A small contrastive audio-text model, trained from scratch.
Training: normuon at rate 0.0016, 8900 steps, batches of 128.
Data: trained on read English sentences (LibriTTS-R), 15625 training examples, 72.9 epochs.
Rows from block 4 of the text encoder, named by matrix and row number. Rows with one number belong to one attention dimension. Each number is 128 + 32 x the weight over its row's rms, rounded and kept within 0 to 255. All counts start at 0.
# q: attention query, key and value (stacked) (text_encoder.blocks.4.attn.qkv.weight, 768x256, the q third), inputs 0-85
# k: attention query, key and value (stacked) (text_encoder.blocks.4.attn.qkv.weight, 768x256, the k third), inputs 0-85
q.193 [135 122  80  74 133 104 120 130 137  99 140 193 152 168 106 107 102  99  54 145  98 183 105  91  71 129 126 122 147  81 157 136 111 152  90 106 166 163 109 111  86 119 142 218 126  67  90 125  97 176 137 139 135 150 117 107  92  90 179 156 122 134 109 140 147 133 136 142 159 136 126  70 134 134 173 211 122  86  93 117 119  94 118 180 123 142]
k.193 [ 80 156 132 113 135 116 168 116 111 148  84 129 147 152 125 112 144 172  99 124  96 137  94 165 114 132 162 117 195 113  28 135 118 170  98  63 128 115 120 122 150 168 123 141 139 103 165 139 156 163 125 167  98 108 123  90 101  76 203 188 168 178 153 148 101 141 136  65 107 124  88 138 123 107 128 109 126 157 155 213 146 111 110  77 165  68]
q.194 [177 125  88  98 156 136 153 192 135 131 118 137 144 156 113 107 115 118 168  85 182  96 140 124 113 101  89 119 123  96 128 130 121 159 111  57 128 117 143  99 131  97  92 115 182 108  97 175 104 128 116 147 131 126 109 112 106 149  91 158 164 146 147 170 134 151  55 132 176 107  85  55 117 136 184 139 132 150 169 144 155 108 126 138  63 122]
k.194 [104 128 104 156 134  84  98  99 128  88 128 137 167 131 156 126 114  94 156 155 112 134 173 150 154  82 154 161  83 189 136 138  67 123 155 167 138 108 132 173 116 153 127 153  65 185 152 123 128 144 170 109 102  57 112 111 168 145 148  46  78 200 140 109 146 158 138 127 121 120 178 121 126 103  79 151 120 122  82 125 144 161 125 157 202 116]
q.195 [137 176  99 157 120 120 170 134 187 101  93 110 137 118 142 207 126  77 139 117 137 129 119 152 167 155 142 122 155 185  84  94 126 193 166 102 119 143 141 124 145 137 124 128  95 186 122 168 163  97  97  56 133 106 184 110 126 130 107 115 149 111 130 141  98 101 129 178 179  82  92 110 133 147 174  93 210 136  91 119 135  78 162 119  95  85]
k.195 [191  99 160 145 167  97  47 173 143 164 154  87 115 104 145 132 116 139 123 111 128  85  81 175 167 119 138 143 118 111 115 193 122 160 148 178 204 159  90 112 131 130 134 153  73  93 101  94 104 145 154 157 120 163 133 154 192 152 124  66 116  76 115 147 137 124 133 118 147 109 138 146 117  89 178 169 100 173 133  98 155 200 158 104 130 134]
q.196 [115 151  81 144  90 131  99 106 120  72 133 166 141 121 121 150 171 131 100 167 123 156 124 145 138 147 144 139 212 119 116  96 124 154 102 173 161 131 121 107 127 132  93 159 139 126 149 103  93  83 105 146 181 103 147 124 110  43 168 163 131 161 188 153 140 158 144 170  81 117  95 137 107  82 149 148 109 150  72  94 187 155 104 133 157 136]
k.196 [154 168 184 125 126 118  94  91 113 166 144  43  73 166 151  93 156 127  90 146  85 114 114 133 113 142 125 118 162 155 143 135 131 130 180 108  84  98  94 101 146 137 126 157 122 139 118 114 130 142  94 128  77 162  85 118 111 215  87 137  82  88 162 214 140 127  85  88  70 150 102 114 144 126 179 106 138 146 153 152 153  55 125 133 148 114]
q.197 [125 103 154 144 159  84  96 105 119  94  77  75 131  91 150 163 125 105 103 120 148 190 103 119 134 120 147 141 135 129 129 149 132 133 132 111 140  96  86 106 134 194 157 168 104  85 159  95 161 179  77 118  98 101 170 188  84 115 131 120 147 109  63 139 143 106 176 128  90 140 120 153 139 163 188  97 107 120 149 151 113 123 101 146 123 155]
k.197 [143  85 163 146 113 113 125 171 118 115  80 126 155 107 136 100  61 171 178 160 121 183 120 127 124 145  97  71 169  63 132  83 154 139 177  93 118 145  97 135 130 177 127 119 141  80 140 130 159 151 138 149  77 117 141 110 109 116 119 172 193  88 184 110 122 153 156 140 152 174 109 164 182 136 158 149 141 110 138 200  97 121 186  82 108 190]
q.198 [ 98 139 169 169 138 174 114 139 106  55 115 139  82 174 179 135 144 188 143 112  87 153 157 117 154 151 131 116 140 159 112 126  98 138  94 155 141 126 136 124  91 180 111 135 118 146 135 146  97  95 152  57 153  67 152 127 100 148 115  94 147  81 123 106 117 146 137 104 112 123 153 156 199 122 195  79 160 112  51  83 100 137 104 172  81 106]
k.198 [125 101  82 160 137 129  85 130 143 151 154 116 142  80 134 141 149 195 125  94 126 101 195  76 120 106 110 135 108  94  99  76 152 122 163 109 138 160  96 144 150  70 193 120  62 102 107 149  68 176  57 196 159 187 119 184 130 113  92 119  99 119  62  96 124  66  92 145 164 116 118 145 148 171 152 109 176 111 102 208 144 108 149 130 131 111]
q.199 [ 62 149 185 152 113 153 174 121  98  86  88 149  97  89 107 130 110 188 132 164 119 100  98  79  84 169  71 133 114 144  84  81 173 130 113 197 138  88 148 136 102 177 115 168 131 135 111  92 137 179 144  96 138 116 126 148 178 126 133 118 136 149  73 164 136 102 128 135  80 108 115 241 146 133 130  98 123 142 101 102 140 111 140 122  77 111]
k.199 [ 90  48 159  64 111 104 117  92 151 160 135 147 164 140  96 126  91 111  79 133  99 134 160  97 109 143 150 112 148 101 185 111 142 144 186 112 116  80 167 108 135 128 174 118  78 156  80 146 158 114 113 126 120 127 109 103 126 154  74 163 158 136 105  80  97 123 103 197 158 153 128  54 132 162 123 157 177  97 149 143 104 153 124 117 137  94]
q.200 [145  87 131 149 148  93 141 165  98 188 167 110 143 106  96  92 176  87 146 126 149  81 121 110 146  77 118 141  86  80 180 163 144 124 200 113 129 146 179 116 140  96 177 100 165 150 136 201 137 138 124 173 119 165 121 136 159 137 127  77  89 115  92 143  92  85 106 169 163 109 148 114  78 101 113 111 134 150 141 183 137  33 189 118 146 157]
k.200 [ 85  77 140 115 141 119 129 106 108 174 166 141 110 169 115 145 127  66 118 145  95  96 145 148 128  73 134 128 148 122  84 117 112 185 128 174  96  84 110 181 139 120 165 158 102 131 184  85 112 124 134  70 167 129 140 156 144 183  71 114 104 136 164 136 133 120 222 108 137 112 106 185 136 129  87  75 156  94 137  38 164 151  71 172 165 157]
q.201 [111 132 123 152 135 144  95 122 119 190 152 166 111 149 174 139 148 163 160 138 171 152 108 127  86 165  88  84 163 182  59  99 129 164 161  90 111  98  43 106 153 147  90 146  67 114 115 149 148  99  78  81  94 100 150 175 108  90 129 194 142  97 163 126 168 171 144 101 101 113  77 174 224  81 128 142 110 150 130  47 100 163 186  88 108 142]
k.201 [137 108 126 129  99 130 129 166 168 128 135  92 171 161 132 128  76  96 214 109 154 153 142  95 130 156 115 167  83 157  63 115 123 109 145  99  89 173 127  94 145 144 106 128 127 212 148 133  99  88 189 114 169 125 124 123 196 106 126 107 156  62 164 164  97 108  97 130 172 193 113  83  93 124  89 144 112 117 131 113 106 163 160 118 151 116]
q.202 [179 122  94  93  96 115 171 101 181 174 167 121  89  82 130 115 114 132 137 119 160 163 137 165  26 125 118 170  89 188 117  93 192 100 169 158 140 138 135 113 160  75  90 177 140 129 118  93  95 124 164  87 125 155  77 139 149  99 116 100 130 102 170 105  98 199 159 122 156 137  86 118 161 155 138  88 143 145 121  98 101 114 138 145 105 135]
k.202 [123 208 166  94  99 130 141 158 180 127 152 103 106 142  99  87 144 107 170 147 130 110 102 101  99 169  76 137 127 155  99 171 110 132 136 162  78 121 169 142 127 153  76 119 127 115 220 152 136 124  97 152 107 166 113 145 145 105 162 167 120 111 133 108  84 155 107 126  87  88 103 165 126  87  83 135  51 155 141 101 113 146 132  84  94 114]
q.203 [141 138  99 123 137 176 146 145  89  97 140 136 100 191 186 119  75 184 102 126  75 127 116 145 118 183 157 133 121 144  68  95 131 179 100 130 110 136  93 153 178 116 168 106  93 107 132 209 134 157 174  97  83 101  95 135 118 104 131 111 122 103 136 164 142 109 112 108 156 145 140 106 151 101 159 128 102 119 133 171 115  64 142 119 160 128]
k.203 [153  78 135 148 181 144 163 136 157 123 108 168 162 126 160 170 130 104 160 102 160 106 155 145 152  67 146 107 112 128 102  89 114 114 149 129 102 119 141 122 141 118  82 114 133 111 161 114 152 148 146 142 181 123 168 137 140 164  93 131 127  92 122 141  94  90 114 122 158  75 177 136  61  96 140 170 147 126  66 152  67 173 152  70 142 135]
q.204 [ 77 182 161 113 134 170 171 172 155  87 152 126 132 156 160 127  89 178 153 128 161  66 123 129  77 183 102 107  75 122 116 128 151 117 118 122 132 112 140 168 167 127 104 124 110 132 139 153  91  81 104  94 130  95 125 131 103 118 122  69  83  83 175 125  79 174 162 148 116 157 173 168  93 161 113  86 133  74 139  87 150 164 107 126 166 141]
k.204 [127 176 131 133 126 103 152 155 143 174 166 134 125  62  97 141 174 125  85 137 155 152 137 118 136 111 102 171 122 103 128 130  88 157 141 136 173 160 158 114 142  86 112 103 143 136 122 149  88 145 111 125  93  77 111  91 114 136 115 142 119 126  98 104 112 170 129 139 113  87 108  84  90 123 153  98 120 131 168 133 110 113 138 128  72 156]
q.205 [171 132  95 138 129 147  91  77 140 206 160 137 192  86  73 102 160 100 110  87 132 149 210 101 117  23 138  97 123 149 139 146 154 122 114  93 149 123 125 107  92 115 111 109 182 128 153 102 155 173  99 171 142 179 152 111  98  90  94 124 162 175   4  89 188  93 185 145 185 115 171 110 132 155 162 136 130 159 139 143 107 129 121 171 124 138]
k.205 [103 150 161  58 149  79 154 130 100 110  76 154 131 154  82  69 113 154 115 107 109 117  14  83 134 170 179  87 147 124 117  98 144 143 159 122 102 140 141  94 116 204 139 130  91 178 152 121 113  85  97 127 131 151 132 115 181  74 140 157 121 142 181 120 123 180 116 114 133 150 128 143 145 125 123 141  64 127 134 126 148 129 103  49 151 110]
q.206 [ 88 102 125 106 124  83 100 109  83 112 112  40 164 150  83 151 162 169 154 106 112  35  59 135 197 165 167  97 101 104 123 124 152  98 130 114 155 105 149 174 158 141 127  90  82 142 148  93 135 126 106 119 132  58 143 156 159 150 156 115 143 136 175 149 130 136 145 147 118 162  92 145 128 134  63 125 125  93 170 130 169 202  62 112 194 123]
k.206 [200 147 117 160 104 148  95  92 126 103 149 180  96  60 179 143 112 177  98 133 198 123 149 122  91 193  82 155  99 137 202  89 118 101 107  99 136  90 160 144 157 132 135  93 200 126  49 162 183 127 179 101 116 140 147 162 130 126 169  97 134 110  86 142 104 137 142 156 118 138 128 139 118 122 144 108 188 136  56  87 139  91 176 154 114 168]
q.207 [113  55 149 160 136 124  60  96 107 125 159 152 174 127 122 124 142 111  85 125  78 112 151 155 229  78 204 180 197 130 139 128  90 142 113 131  75  96 123 120 111 117 158 121 187 166 128  96  99 117 170 165 178 160  96  79  89 109 121 145 167 134 137 124 132 116  46 125 138 136 117 112  97 146  88 134 132 164  56 174 175 127 126 143 149 114]
k.207 [156 109  85 134 108 184 108 104  62  70 137 124  96 139 169 136 149 106 136 163 190 124 132  89 139  97 133  94  97 192 128 121 141 135 118 115 146 109 156 149 151 157  99 159 119  94  99 124 168 139  94 150 105 188 171 161 138 155 161  84 136  74  97  94 162  91 192 104  77 158  92 151 146 156 194 161 136 104 129 135  80  64 159 139 127 144]
q.208 [ 68  91 164 143 135  73 143 114 139  78 154 161 131 156 109 170 132  54 101 135 145 132  85 131 109 124 145 148  98  86 123 154 136 182 127 110 137 132 117 103 129 185 181 178 180 120 144  63 143 127 153 121 127 122 153 100 142  79 155 122 170 176  99 167 172 124  59 162  96  94 104  97  98 135  57  97 134  79 101 116 141 124 152 116 130 134]
k.208 [132  85 187 117 137 135 128 132 101 143 128 108 104 101 134  97  93 144  99 162  95  80 178 150 119  89 136  37 149 135 132 180 184 122 131  92 133 125  80 133 131 188 129  85 105  34  65 130 176 162  78  98  71 150 125 140 110 154 158  97 162  85 183 129 177 143 102 154 159 169 102 123 180 145 168 123 154 110 204 186  83  65 145 145 166 180]
q.209 [176 152  99 124  85 104 211  47 131 176  66 154 149 145 119 122  71 101 126 159 121  99 110 136  98 137  33 125 131 197 138 105 143 128 151 129  73 122 121 148  71  89  88 107  83 157  78 158 152 173  84 133 137 113 152 148 130 164 140 184 126 148 152 145 142 180 124 142 165 187 177 136 167 133 145 124 181  87 147 104 124 135  98 137 103 132]
k.209 [122  81  88 101 112 104 163 165 176 113 136 177 142  91 132  99  87 120 175 119 183 156 101 170 123 144 150 188 127 162 203 158 124 126  78 158 159 119 145 116 119  96 167 175 146 111 117 151 141 112 134 182 144 115 129  48 142  82 204 150 129 171 132 121 157 145 148 132 132 182 115  53 142 109  68 142 102 181 145  77 125 146 137   0 115 117]
q.210 [112 137 148 149 106 199  86 116 120 138  88 170  78 146 124 154 195 157 191 211 154 111 153 127 140 123 100 131 117 149 125 128 107 133 129 163 105 104 127 116 131  82 112 128  90 109 122 112  71 124 150  91 125  82 141 136 151 191 171 197  92 115  99 159 138 147 167 122  60  72 129 132 105 139 182 148 151 128  95 109 121 153 115  74  58 115]
k.210 [ 99  97  98 169 191 115  69  85 141 154 154 155 172  84  97 120 144 143  84  81  71 117 167 113  94 147 165 195 140 125 156 239 140 100 101 139 121 128 144 139  92 129 135 107 153 200  90 152 124 153 100  93 181 134 156 137  93 113 114  83  83 131  80  80 108 106 153 194 133 168 109  84 142 109 108 148 139 147 115 143 107 146 111 189 131 128]
q.211 [121 130 147 134 140  80 132 135 150 128 152 160 137 133  94  96 152  89  87 150 115 159 157  66 142 166 165 167 144  96 123 104 154 117 129 199 141 103 100 158  89  74 194 139 156 139 159  56 111  86 177 167 146 104  97  99 144 140 119 143 135 159 178 123 132 160  75 152 114 119 166 109  75 138   0 138 134  90 152 103 143 155 117 115 151 126]
k.211 [ 92 223  97 104 126 174 139 186 138 111 110 156  68 135 150 149 131  82  81 109 129 158 161 126 130 138  87 106  63 124 131 137  76 110  77 115 140 108 121 156  99 162 174 120 201 163 101 137  95 138 123 108 131  79  67 130  65 117 141 106 147 199 117 176 142 128 107 112 177 139 153 114 125 107 191 132  91 123 149 221  99 122  85 189 113 129]
q.212 [174 154 137 106 130 178  68 148 126 119 103  80 116 134 171 173 102 158 105 141 125  88  80 174  78  74 126 102 181 195 175 146  72 115 110 133 135 138 131 132 170 185 152  89 102 116 124 200 129 133 135 129  57 153 177 138  69 145 144 167  76 113 164 139 180 155 153 105 100 122 104 149 122 119 151 170 122 120 138 148 111 119 142 103 103 188]
k.212 [ 86  55 157 148 170  74 155 119 104 133  99 154 167  90 126 219 183 103 109 122 121 149 137 135 125  97 113 128 191 147 125 111 114 148  92 102 131 180 122 111 151  94 135 137 187 141 178 127 128 104 116 110 156 130 165  95  92 143 165 180 142  96 123 129 120 113  87 149 118 121 128 141 170 146  41 106 126 107  60  75 118 109 123 213 153 131]
q.213 [141 141 112 162 131 104 120 110 157 168 144  33 140  91 179 168 133  94 110 178 138 132 147  97 177 105 113 108 123 125 162 148  62 129 137 127 117 121 121 130 138  70 106  65 125 126 135 152 130  86 110 176 122 145 150 108 100 123 151 129  64 151 183 110 152  77 211 144  90 145 133 131  73 131  88 100 125 133 178 126 127 180 113 117 116 160]
k.213 [114 119 126 139 140  66 135 190 122 122 107 159  91 148 129 116 140  81  94 154 130 132  77 173 125 146  90 143 131 133 107 124 189 143  95 111 138 146 126 113 148 124 132 133 191 122 124  95 122 171 187  99 155 119 123 114 136 126 180 151 168  77 156 134 153 126  98  95 121 113 175 168 172 148  88  56  68 158 109  65 164 112 151 171 117 106]
q.214 [ 76 135 127 156 194 145  70 113  58 127 186 103 128 120 122 131 147 108 134 119 120 104 130 168 122 129 164 134 124 141  68 177 164  87 116 179  91 130 125 194 134 134 108 147  79 149 132 191 138 128 148  92  91 149 106 155 168 143 144 128  92 127 166 169  90 126 107  66 119  96 113 104 108 122 158 151 161  73 108 130 180 119 133 100 138 148]
k.214 [149  91  98 175 110 171 129 118  69 103 184 100 158 104 127 153 124 133 127 162 144  65 211  89 153 128 105 112 107 112 156 166 102 136 132 111 133  87 171 166 147 182 111 106  82 106 109 145 108 184 161 120 162 139 186 145 149 161 126  36 132 106  77 113  86  68 167 120  97 136  91 166  96 118 163 133 163 123 152 189 108 121 126 197 120 178]
q.215 [135 128  99 191  78  86 171  77 166 160 115 157  97 117  95 144 191  38 113 128 159 129 123 127 183  91 162 164 150  90 117  44 158 120 171  98 138 100 131 111 127 141 195 101 156 152 128  80 121 120 146 168 119 188 118  90 143  57 183 195 133 109 104 151 107  96 138 171 137  84 146 172  64 142 115 174  62 158 109 124 117 124 138 142 129  82]
k.215 [128 103 163  94 113 129 105  32 126  72 147 154 126 157 119 144  95 155  88  82 118 149  53 160  99 132 121 111 163 109  79 175 125 165 161 126 101 132  59 106 101 148 118 147 150 169 101  60 161 104 146  52  98 108 137 202 112 145 144 135 127  79  87 121 186 140 131 139 149 152  79  95 155 156 140 120  85  89 145 149 101 108 136 130 121 154]
q.216 [ 88  38 109  71 146 107 186  82 123  99 120 203 118 136 139 116 118  97 126  87 149 181 134 157 176 151 142 118 141  84 132 127 146  76  73  70 114 126 115 112 118 151 122 158 163 125 131 120 153 134 144 124 173  98 106 130 148 115 127 126 175  98 109 141 149  77 117 129 169 167 134 102 173 142 144 144 103 119  99 104 161 147 140  72 189  95]
k.216 [182 170 114 131 118 156 180 115 120 137  95  97 134 101 100 108  52 139 157 113 136 135 103 149 101 118 120 124 145 125 111 165  87 138 111 164 146 102 153 138 118 145  67 100  97 107 119 101 187 115 100  92  94 162 118 179 123 144 107 156 117 126 125 120 188 152 140 120 152 140 104 114 149 166 126 150  78 128 137 182 107  95 156 155  94 102]
q.217 [ 91 145 110  94 114 145 151 204 132  86  95 146 107 114 179 103 113 213 152 107 171 132 127 105 126 150 108 125  86 121  64 132 115 103 128 168 141  68 129 166  93 122 138  56 130 133 141 137 160 102 131 105  95  73 127 143 140 140 128 115 140  96 131  91 143 165 131 115 159 119 180 185 131 152 117 125  50 119 203  91  60 133 149 114 145 116]
k.217 [150 221 130  87  87 117 145 158 157 162 100 124 116 165  91 143 133 141 108 115 109 121  85 113  99 164 124 144 110 103 113 107 133 153 178 106  86 172 151 128 149 120  96 119 145 151 156 143  89 115 157  89 198  77 108 120 163 102  90 133 168 181 118 182 156 128  55 198 131 120 151 114 134 169 126 135 149  94 155 137  92 122 100 191 121 109]
q.218 [141  83 125  99 149  93  62 127 129 166 155 119 147 129 113 107  82 133  84 113 127 146 112 130 147 135 106  98 192 130 198 168 137  88  82 139 156 156 130  66 103 104 159  79 152  28 189 139 146 122 115 192 101 200 121 158 107 136 161 157  68 135 137  78 165 113 153  70 147 144 191 188 146 126  96 170  98 102 176  91 131 187 126 127 152 135]
k.218 [106 130 128  99 108 156 134 120 150 113 102 126 157 151 117 118 197 120 126 147 142 172 131 136  81 188 131 129 158 130 118  84 109  93  51  93 115 139 148 129 145 115 129 122 171 127 125  90 131 133 106  44 145  66 122 162  99  94 115 192 151 110 154 170 156 144  93 134 131 148 103 112 173 173 130  82 113 102 108 171 132 126 129 134 115 111]
q.219 [154 162 156  72 129 180 113 121 161 101 139  90 155 141 113 111  49 148 110 135  84  58 117 171 112  62 100  98 131 157 180 137 117 112 155  87 145 205 111  97 141 122 130  90 124 128 137 169 175 152 179 190 106 158 125 110  81 129 131 191  89 127 126  71 116 128 118 109 159 133 186 127  88 102 154 139 153 105 138 180 104 117 107 125 145 158]
k.219 [124 136 177 156 179 149 172 170  96  95 139 107 192 126 107 165 171  71 138 112 153 167 152 151 168 105 156 156 153 172 166 177 125 130 126 132 131 123  90  88 108  89  85 173 119  76 155 123 121 146 125 135 116 121 161 102 172 126 195 168 120 112  96 145 148 136 145 114 112 127 116 154 114  94 131 160 100 190 149  72  78 145 138 110 143 133]
q.220 [157 135 173 131 104 153 160 117 111 144  86 130 131  97  84 149 175  73 157 136 119  81  63 120 154 185 164 182 123  70 162 180 151 120 154 105  97 150 105 121 104 171 176 142 125  81 130  83 100 130 137  97  98 124  91 134 146 158 124 103 134  83  81 154 132  85 122 150 119  90  50  77  90 168  96 121 134 115 131 176 155 135 142 129 112 127]
k.220 [112 198 134 130 188 134 154 114 160 140 170  99  99 133 126 103 137 171 105 127 110 134 161 149 161  93 111 136  96 116 117  96 150 122 137 135  93 134  64 117 137 123 105  48 126 137 196 153  80  51 137 179  93 173 110 126 128 109  81 178 179 168 145  90  72 145 121 100 150  58 157 163 141 121 154 136 189 131  85 108 144 202 135  70 140 119]
q.221 [143 186 105 108 109 154 104 131 120 170 147 126 167  83 102  88 157 140  95 142  96 143 148 125  98 116 124 140 101  98 173 170 169 121 128  85 102 158 156  46 122 126  64 108 181 133 116  79 105 143 132 105 141 146 119 109  62 110  74 103 188 158  73  90 102 166 127 126 108 201 114 111 141 120 170 106 140 164  98 191 155 163  80 142 103 109]
k.221 [125 116 141  97 122 131  99  93 110 132 164  73 116 103 124 156 136 154 112 160 121 139 162  77 110  63 116 141 155 157 133  93 150 116 179 126 120  73 141 110 158 117 164 157  68 126 165 149  82  89  92 147 100 112  78 128 113 136 140 178  94 121 125 103 108 143 138 141 107  71 151 114 105 134 155 155 145 125 161  93 132  83 185  74 157 105]
q.222 [179 131 113  55 152 174  98 142 152 143  78 114 137 144 135 127  75 159 161 138 167 104  83 169 100 128 128  97 126 137 149 180  89 117 117 128 168 189 137  63 109 126  79 118 119  93  56 127 174 161 131 104 134 151 148  96 119 214 136  89 133 163  93 117 134  98 170 115  94 138 140 167 145 175 165 154 175 142  87 140  63  82 140 134 138 132]
k.222 [ 88  72 151 103 138  70  38 199 163 157 136 117 105 150 102 117 124 109 147 124 117 177  64 220 149 135 123 130 134  72 144 162 101 140 115 110 198 116 128  89 111 110 118 167 135 130 160 141 159  75 151 147 154 104 125  70  83 117  86  80 117 130 115 137 116 102 147 139  94 136 145 159 108 121 112  67  83 145 130  85 184 212  87 120 185 135]
q.223 [162  72 103 103 128 153 180  98 101 148 148 160 158 138 137  55 140 114 177 121 164 150 128 104 151 155 153 127  85  70 148 141 148 109 103 106  99  83 147 151  78 151 114 150 117 142 131 107 107 131 146 160 151 168  68 160 129 108 101  72 132 142 101  66 131  93 117  86 170 172 104 153 148 151 103 130 124 191  97 122 118 113 134 126 137 122]
k.223 [132 139  35 135  90 188 175  98  91 125 122 134  85  80  97 191 116 169 132 151 172 149 133 156 149  96 108 195 112 148 107 108 123 109  90 165 159 113 152 156  92 124  53 148 130 119  95  89 193 121 131 137 154  83  98 158 137 133 129  94 112 149  85 118 124 125 157  74 139  73 100 157 124 126 119  97 117 135 141 136 177 160  79 147 110  90]
q.224 [ 86 125 121 106  85 106  78  77 145 128  49 135  98 128 169 134 113 198  86 116 139 119  87 125  61 127 136 137 139  87 160 136  98 141 140 103  98 139 199  43  89 145 113 108 132  94 186 125 109  92 134 166  65 168 108 124 132 135 140 135 143  51 132  99 152 150 189  86 136 114  96 131 155 122 118 170 123 139 132 110 151 126 142 143 134 132]
k.224 [165 163 103  63 101 129 115  54 154 111 170 130 158 113  86 101  72 158 105 143 165 166 130  84  91  53 159 164 128 131 100 122 108 148 137 144 145 131 119 131 164 126 148  80 178 159 143 172 146 156 156 127 111 124 143 148 144 143 173 132  63 131 161 115 155 133 130 175 142  72 129  95 114 127 123 140 172 125 138 107 113 166  81  72 131  76]
q.225 [141 177 176 102  81 117 174 138 147 132 163 150 129 140 111 125  27 183 122 138 160 154 127 136 146 134 105 130 130 122 127  89 127 136 136  40 104 184 108 125 104 130 155  83 114  71 161 146 155  93 158 120  90 128 104 124  70 159  81 134 100  78 154  75 146 150 126 141 170 130 118 115 128 113 160  67 130 118 169  94 122 131 162 141  92 107]
k.225 [ 55 172  42 161 115  87 127 149 121 102  97 116 107 125 149 111 162  85 112  99 113  84 128 107 121 176 124  85 126 138 138 230 133 125 163 122 201  79 181 166 102 146 109  64 125 170  95 110  79 137 101 117 114 126 136 155 183 155 100 103 121  91 164 173  99 110 125  76 184  81 112 153 170 130 126 122 115 124 123 151 120 170 121 100 155 144]
q.226 [124 128  90 114 138 140 131 161 110 133 156 130 126  95 130 182 188 174 137 126 126  64 171 150 117 111 169 122  92 141 128 192 161  85 144 174 102 119 142 138 180 201 120 199  80 134 125 159 132 145 141 139 119  65  98 136 170 150 103 141 124 138 115 136 115  52 181 148 135 114 122 158 109 134 172  55 169  90 135 125 173 103 142 161  83  97]
k.226 [194 161  77 156  97  91 110 165 142 147 129 126 124 113 113 105 132 118  81 125 143 112 140 115  82 187 123 159 197 139 115 146 120 139 144 100 124 127 165 128 168  61 125 136 163  92  73 166 143  88 117 117 107  91 140 100 135 136 102 124 139 128  59  94 105 169 159 109 127 106 195 184 155 107 143 196 108 185 102 154 158 136 138 134 103 129]
q.227 [128 109 125 138 129 135 149 105  82 128 140 150 104 145 102 145 113  99 128 118 160 113 142 125 164 149  68 163 177 126  96 101 106 171 106  95 130 132 140  73 134 117 174  85 164 108 144 100 157 136  48 187 175 150 140  68 114 127 174 180 173 107 165 149 152 147 167  61 139 147 100 153 106 152  86 168 147 145 161 138 131 145 147 118  95 146]
k.227 [123  82 152 115 100  89 156 110 119 112 144 120 170 157 126 115 108 149  89 106 124 153 135 133 117 120 175 146 164 130 117  92 131 147 172  98 109 111  82 140 131 128  76 155 134 140 181 152  83 112 105 106 148 102 139  85 156 165 199  99 133  73 158  93 143  97 142 165 125 147 105 120 111  90 118  99 116 127 127 108  93  92 164 164 217 145]
q.228 [ 98 183 127 164  88 120 151 125 122 165 126 124 223 145 147  98 137 156 113 151 113 129 200 126 174 136 126 118 104 134 128 107 126 189 174 124  73 205 168 121  90  49 118 124 154 172 146  71 137 104 112 143 158 119 116 125  79 122 128 132  89  98 139 125 114 145 146 116 102 120  88  75 154 181 110 139  62 128 162 112 136 134  79 155 105 132]
k.228 [157 119  89  93 147 136 150 141  93  82 190 171 122 112 144 123  95 110 115 123 177  80 141 142  73  96 133  60 147 111  90 105 126 147 114 122 127  97 112 170  87 147 158 110  82 110 159 132 147  61 126 155 112 145  80 184 163 169 199 112 177 130 184 154 179 134 155 132 105 118  92  84  93 147  73  88 183 132 161  94 148 110 166 103 187  94]
q.229 [172 101 122 171 104 103 162 165  79 156  97 114 112  97 101 100 153  71 170 127 141 104 147 204 143 129 136 104 134 122  51 116 205 155 103 121 193  96 127 108 126 146 109 142 101 139 179 145 146 115 123 129  78 186 144  91 137 140 149 100 139  88 201 136 172 170  96 164 164 130 102 177 109  95 144  98 197 159  68 157 117 124 204  95 167 117]
k.229 [140 198 138  99 145 138 164 123 107 138 141 181 122 102 125 148 130 152 161 194 165 145 171  77 181 124 114 139  44 144 110 178 103  92 125  63  70  94 111 176 132 105 149  42 157 147 129 141  41 106  88  95  76 100 124 168 140 132 104 129 143  90 137 159 180 103 120 169 111 100 130 207 124 151 202  98  99 102 143 131  75 122  73  93 128 170]
q.230 [141 124 119 118 131 155 120 103 123 100 117 126 109  84 122 194 189 122 168 138 111 121  33  99 171 156 142 161 130  77  89 196 186 122 146 106 175 100  91 164 176 179 182 107 120 144 167 143  95 115  91 126 152 104 159  99 127 102  87 117 139 156  96 154 173  88  86 192  99 136  95 164 151  92 110 148  82 118 110 142 123  73 187 143 150 106]
k.230 [125 133 148 150 168  87 135 124 134 142  85 152 116 102 127 150 139  98 132 128 113 156 108 169 138 145 147 153 100 133  91 238 183 129 148 154 178 213 113 139 155 128 143 185 165 133 130 139 103 122 125 146 103 127 186 114 130 106 101  77 139  76  75  92  88  96 107  88 116 126 171 133 118 159  84 156  66  83 123  97  63 161 155 104 111  73]
q.231 [ 99 104 128 179  87  99 106 119 130 133 132 124  70 116 148 126 107 133 135  95  91 152 127  82 140  99  96 152 165  99 179  64 153 143  94 179 120 132 156  28 110 108 109 142 138 185 128 138 140 108 121  81 122 203 174 132 121 182 117 121  96 165 119 139 111 110 118 143 132 186 100 130  84 149 111 169 125 137  77 120 114 109 148  93 172  92]
k.231 [117 117 149 110 121 137 181 119  76 104  88 128 154 137 104 125 150 195 160 157 131 171 140  85 107  88 187 151  92 127 170 143  78 135 127 110 119 145  79 100  89 123 148  85 179  84  86 156  98 166 169 130 135 127 175  16  44 176 150  91 151  98 152 101 130  82 118  73 160  97  73 136 102 122 166 137 107  98 102 136  64 126 144 143 104 121]
q.232 [130  69 104  77 133 110  99 136  70  98 160 127 140 142 124 120  91 114 107 151 179 160  97 135 118 163 141  87 139 151 128 149 107 137 174  81 174 141 120 159 112 115 131 117 157  93 180 141 100 136  53 156 110 128 127  63  92 106 129 178 125 142 169  96 135 161 122  82 160 110 207 167 149 117  75 149  99  61 196  84  88 168 171 109 138 118]
k.232 [105 131 191 125 103 130 111 125 142  85 115 124 121  85 145 139 187 127 148 102  49 107 133 152 160 153 133 154 169 117 127 121 198 138 126 124 113 137 138  89 135 156 101 144  90 167 112 136 171 109  98 155 139 171  84 124 130 124  87 119  79 134 121 136 164 181  93 195  97 141  95  99 174 112  86  71 101 139 126 164 192  62 142 143 183 155]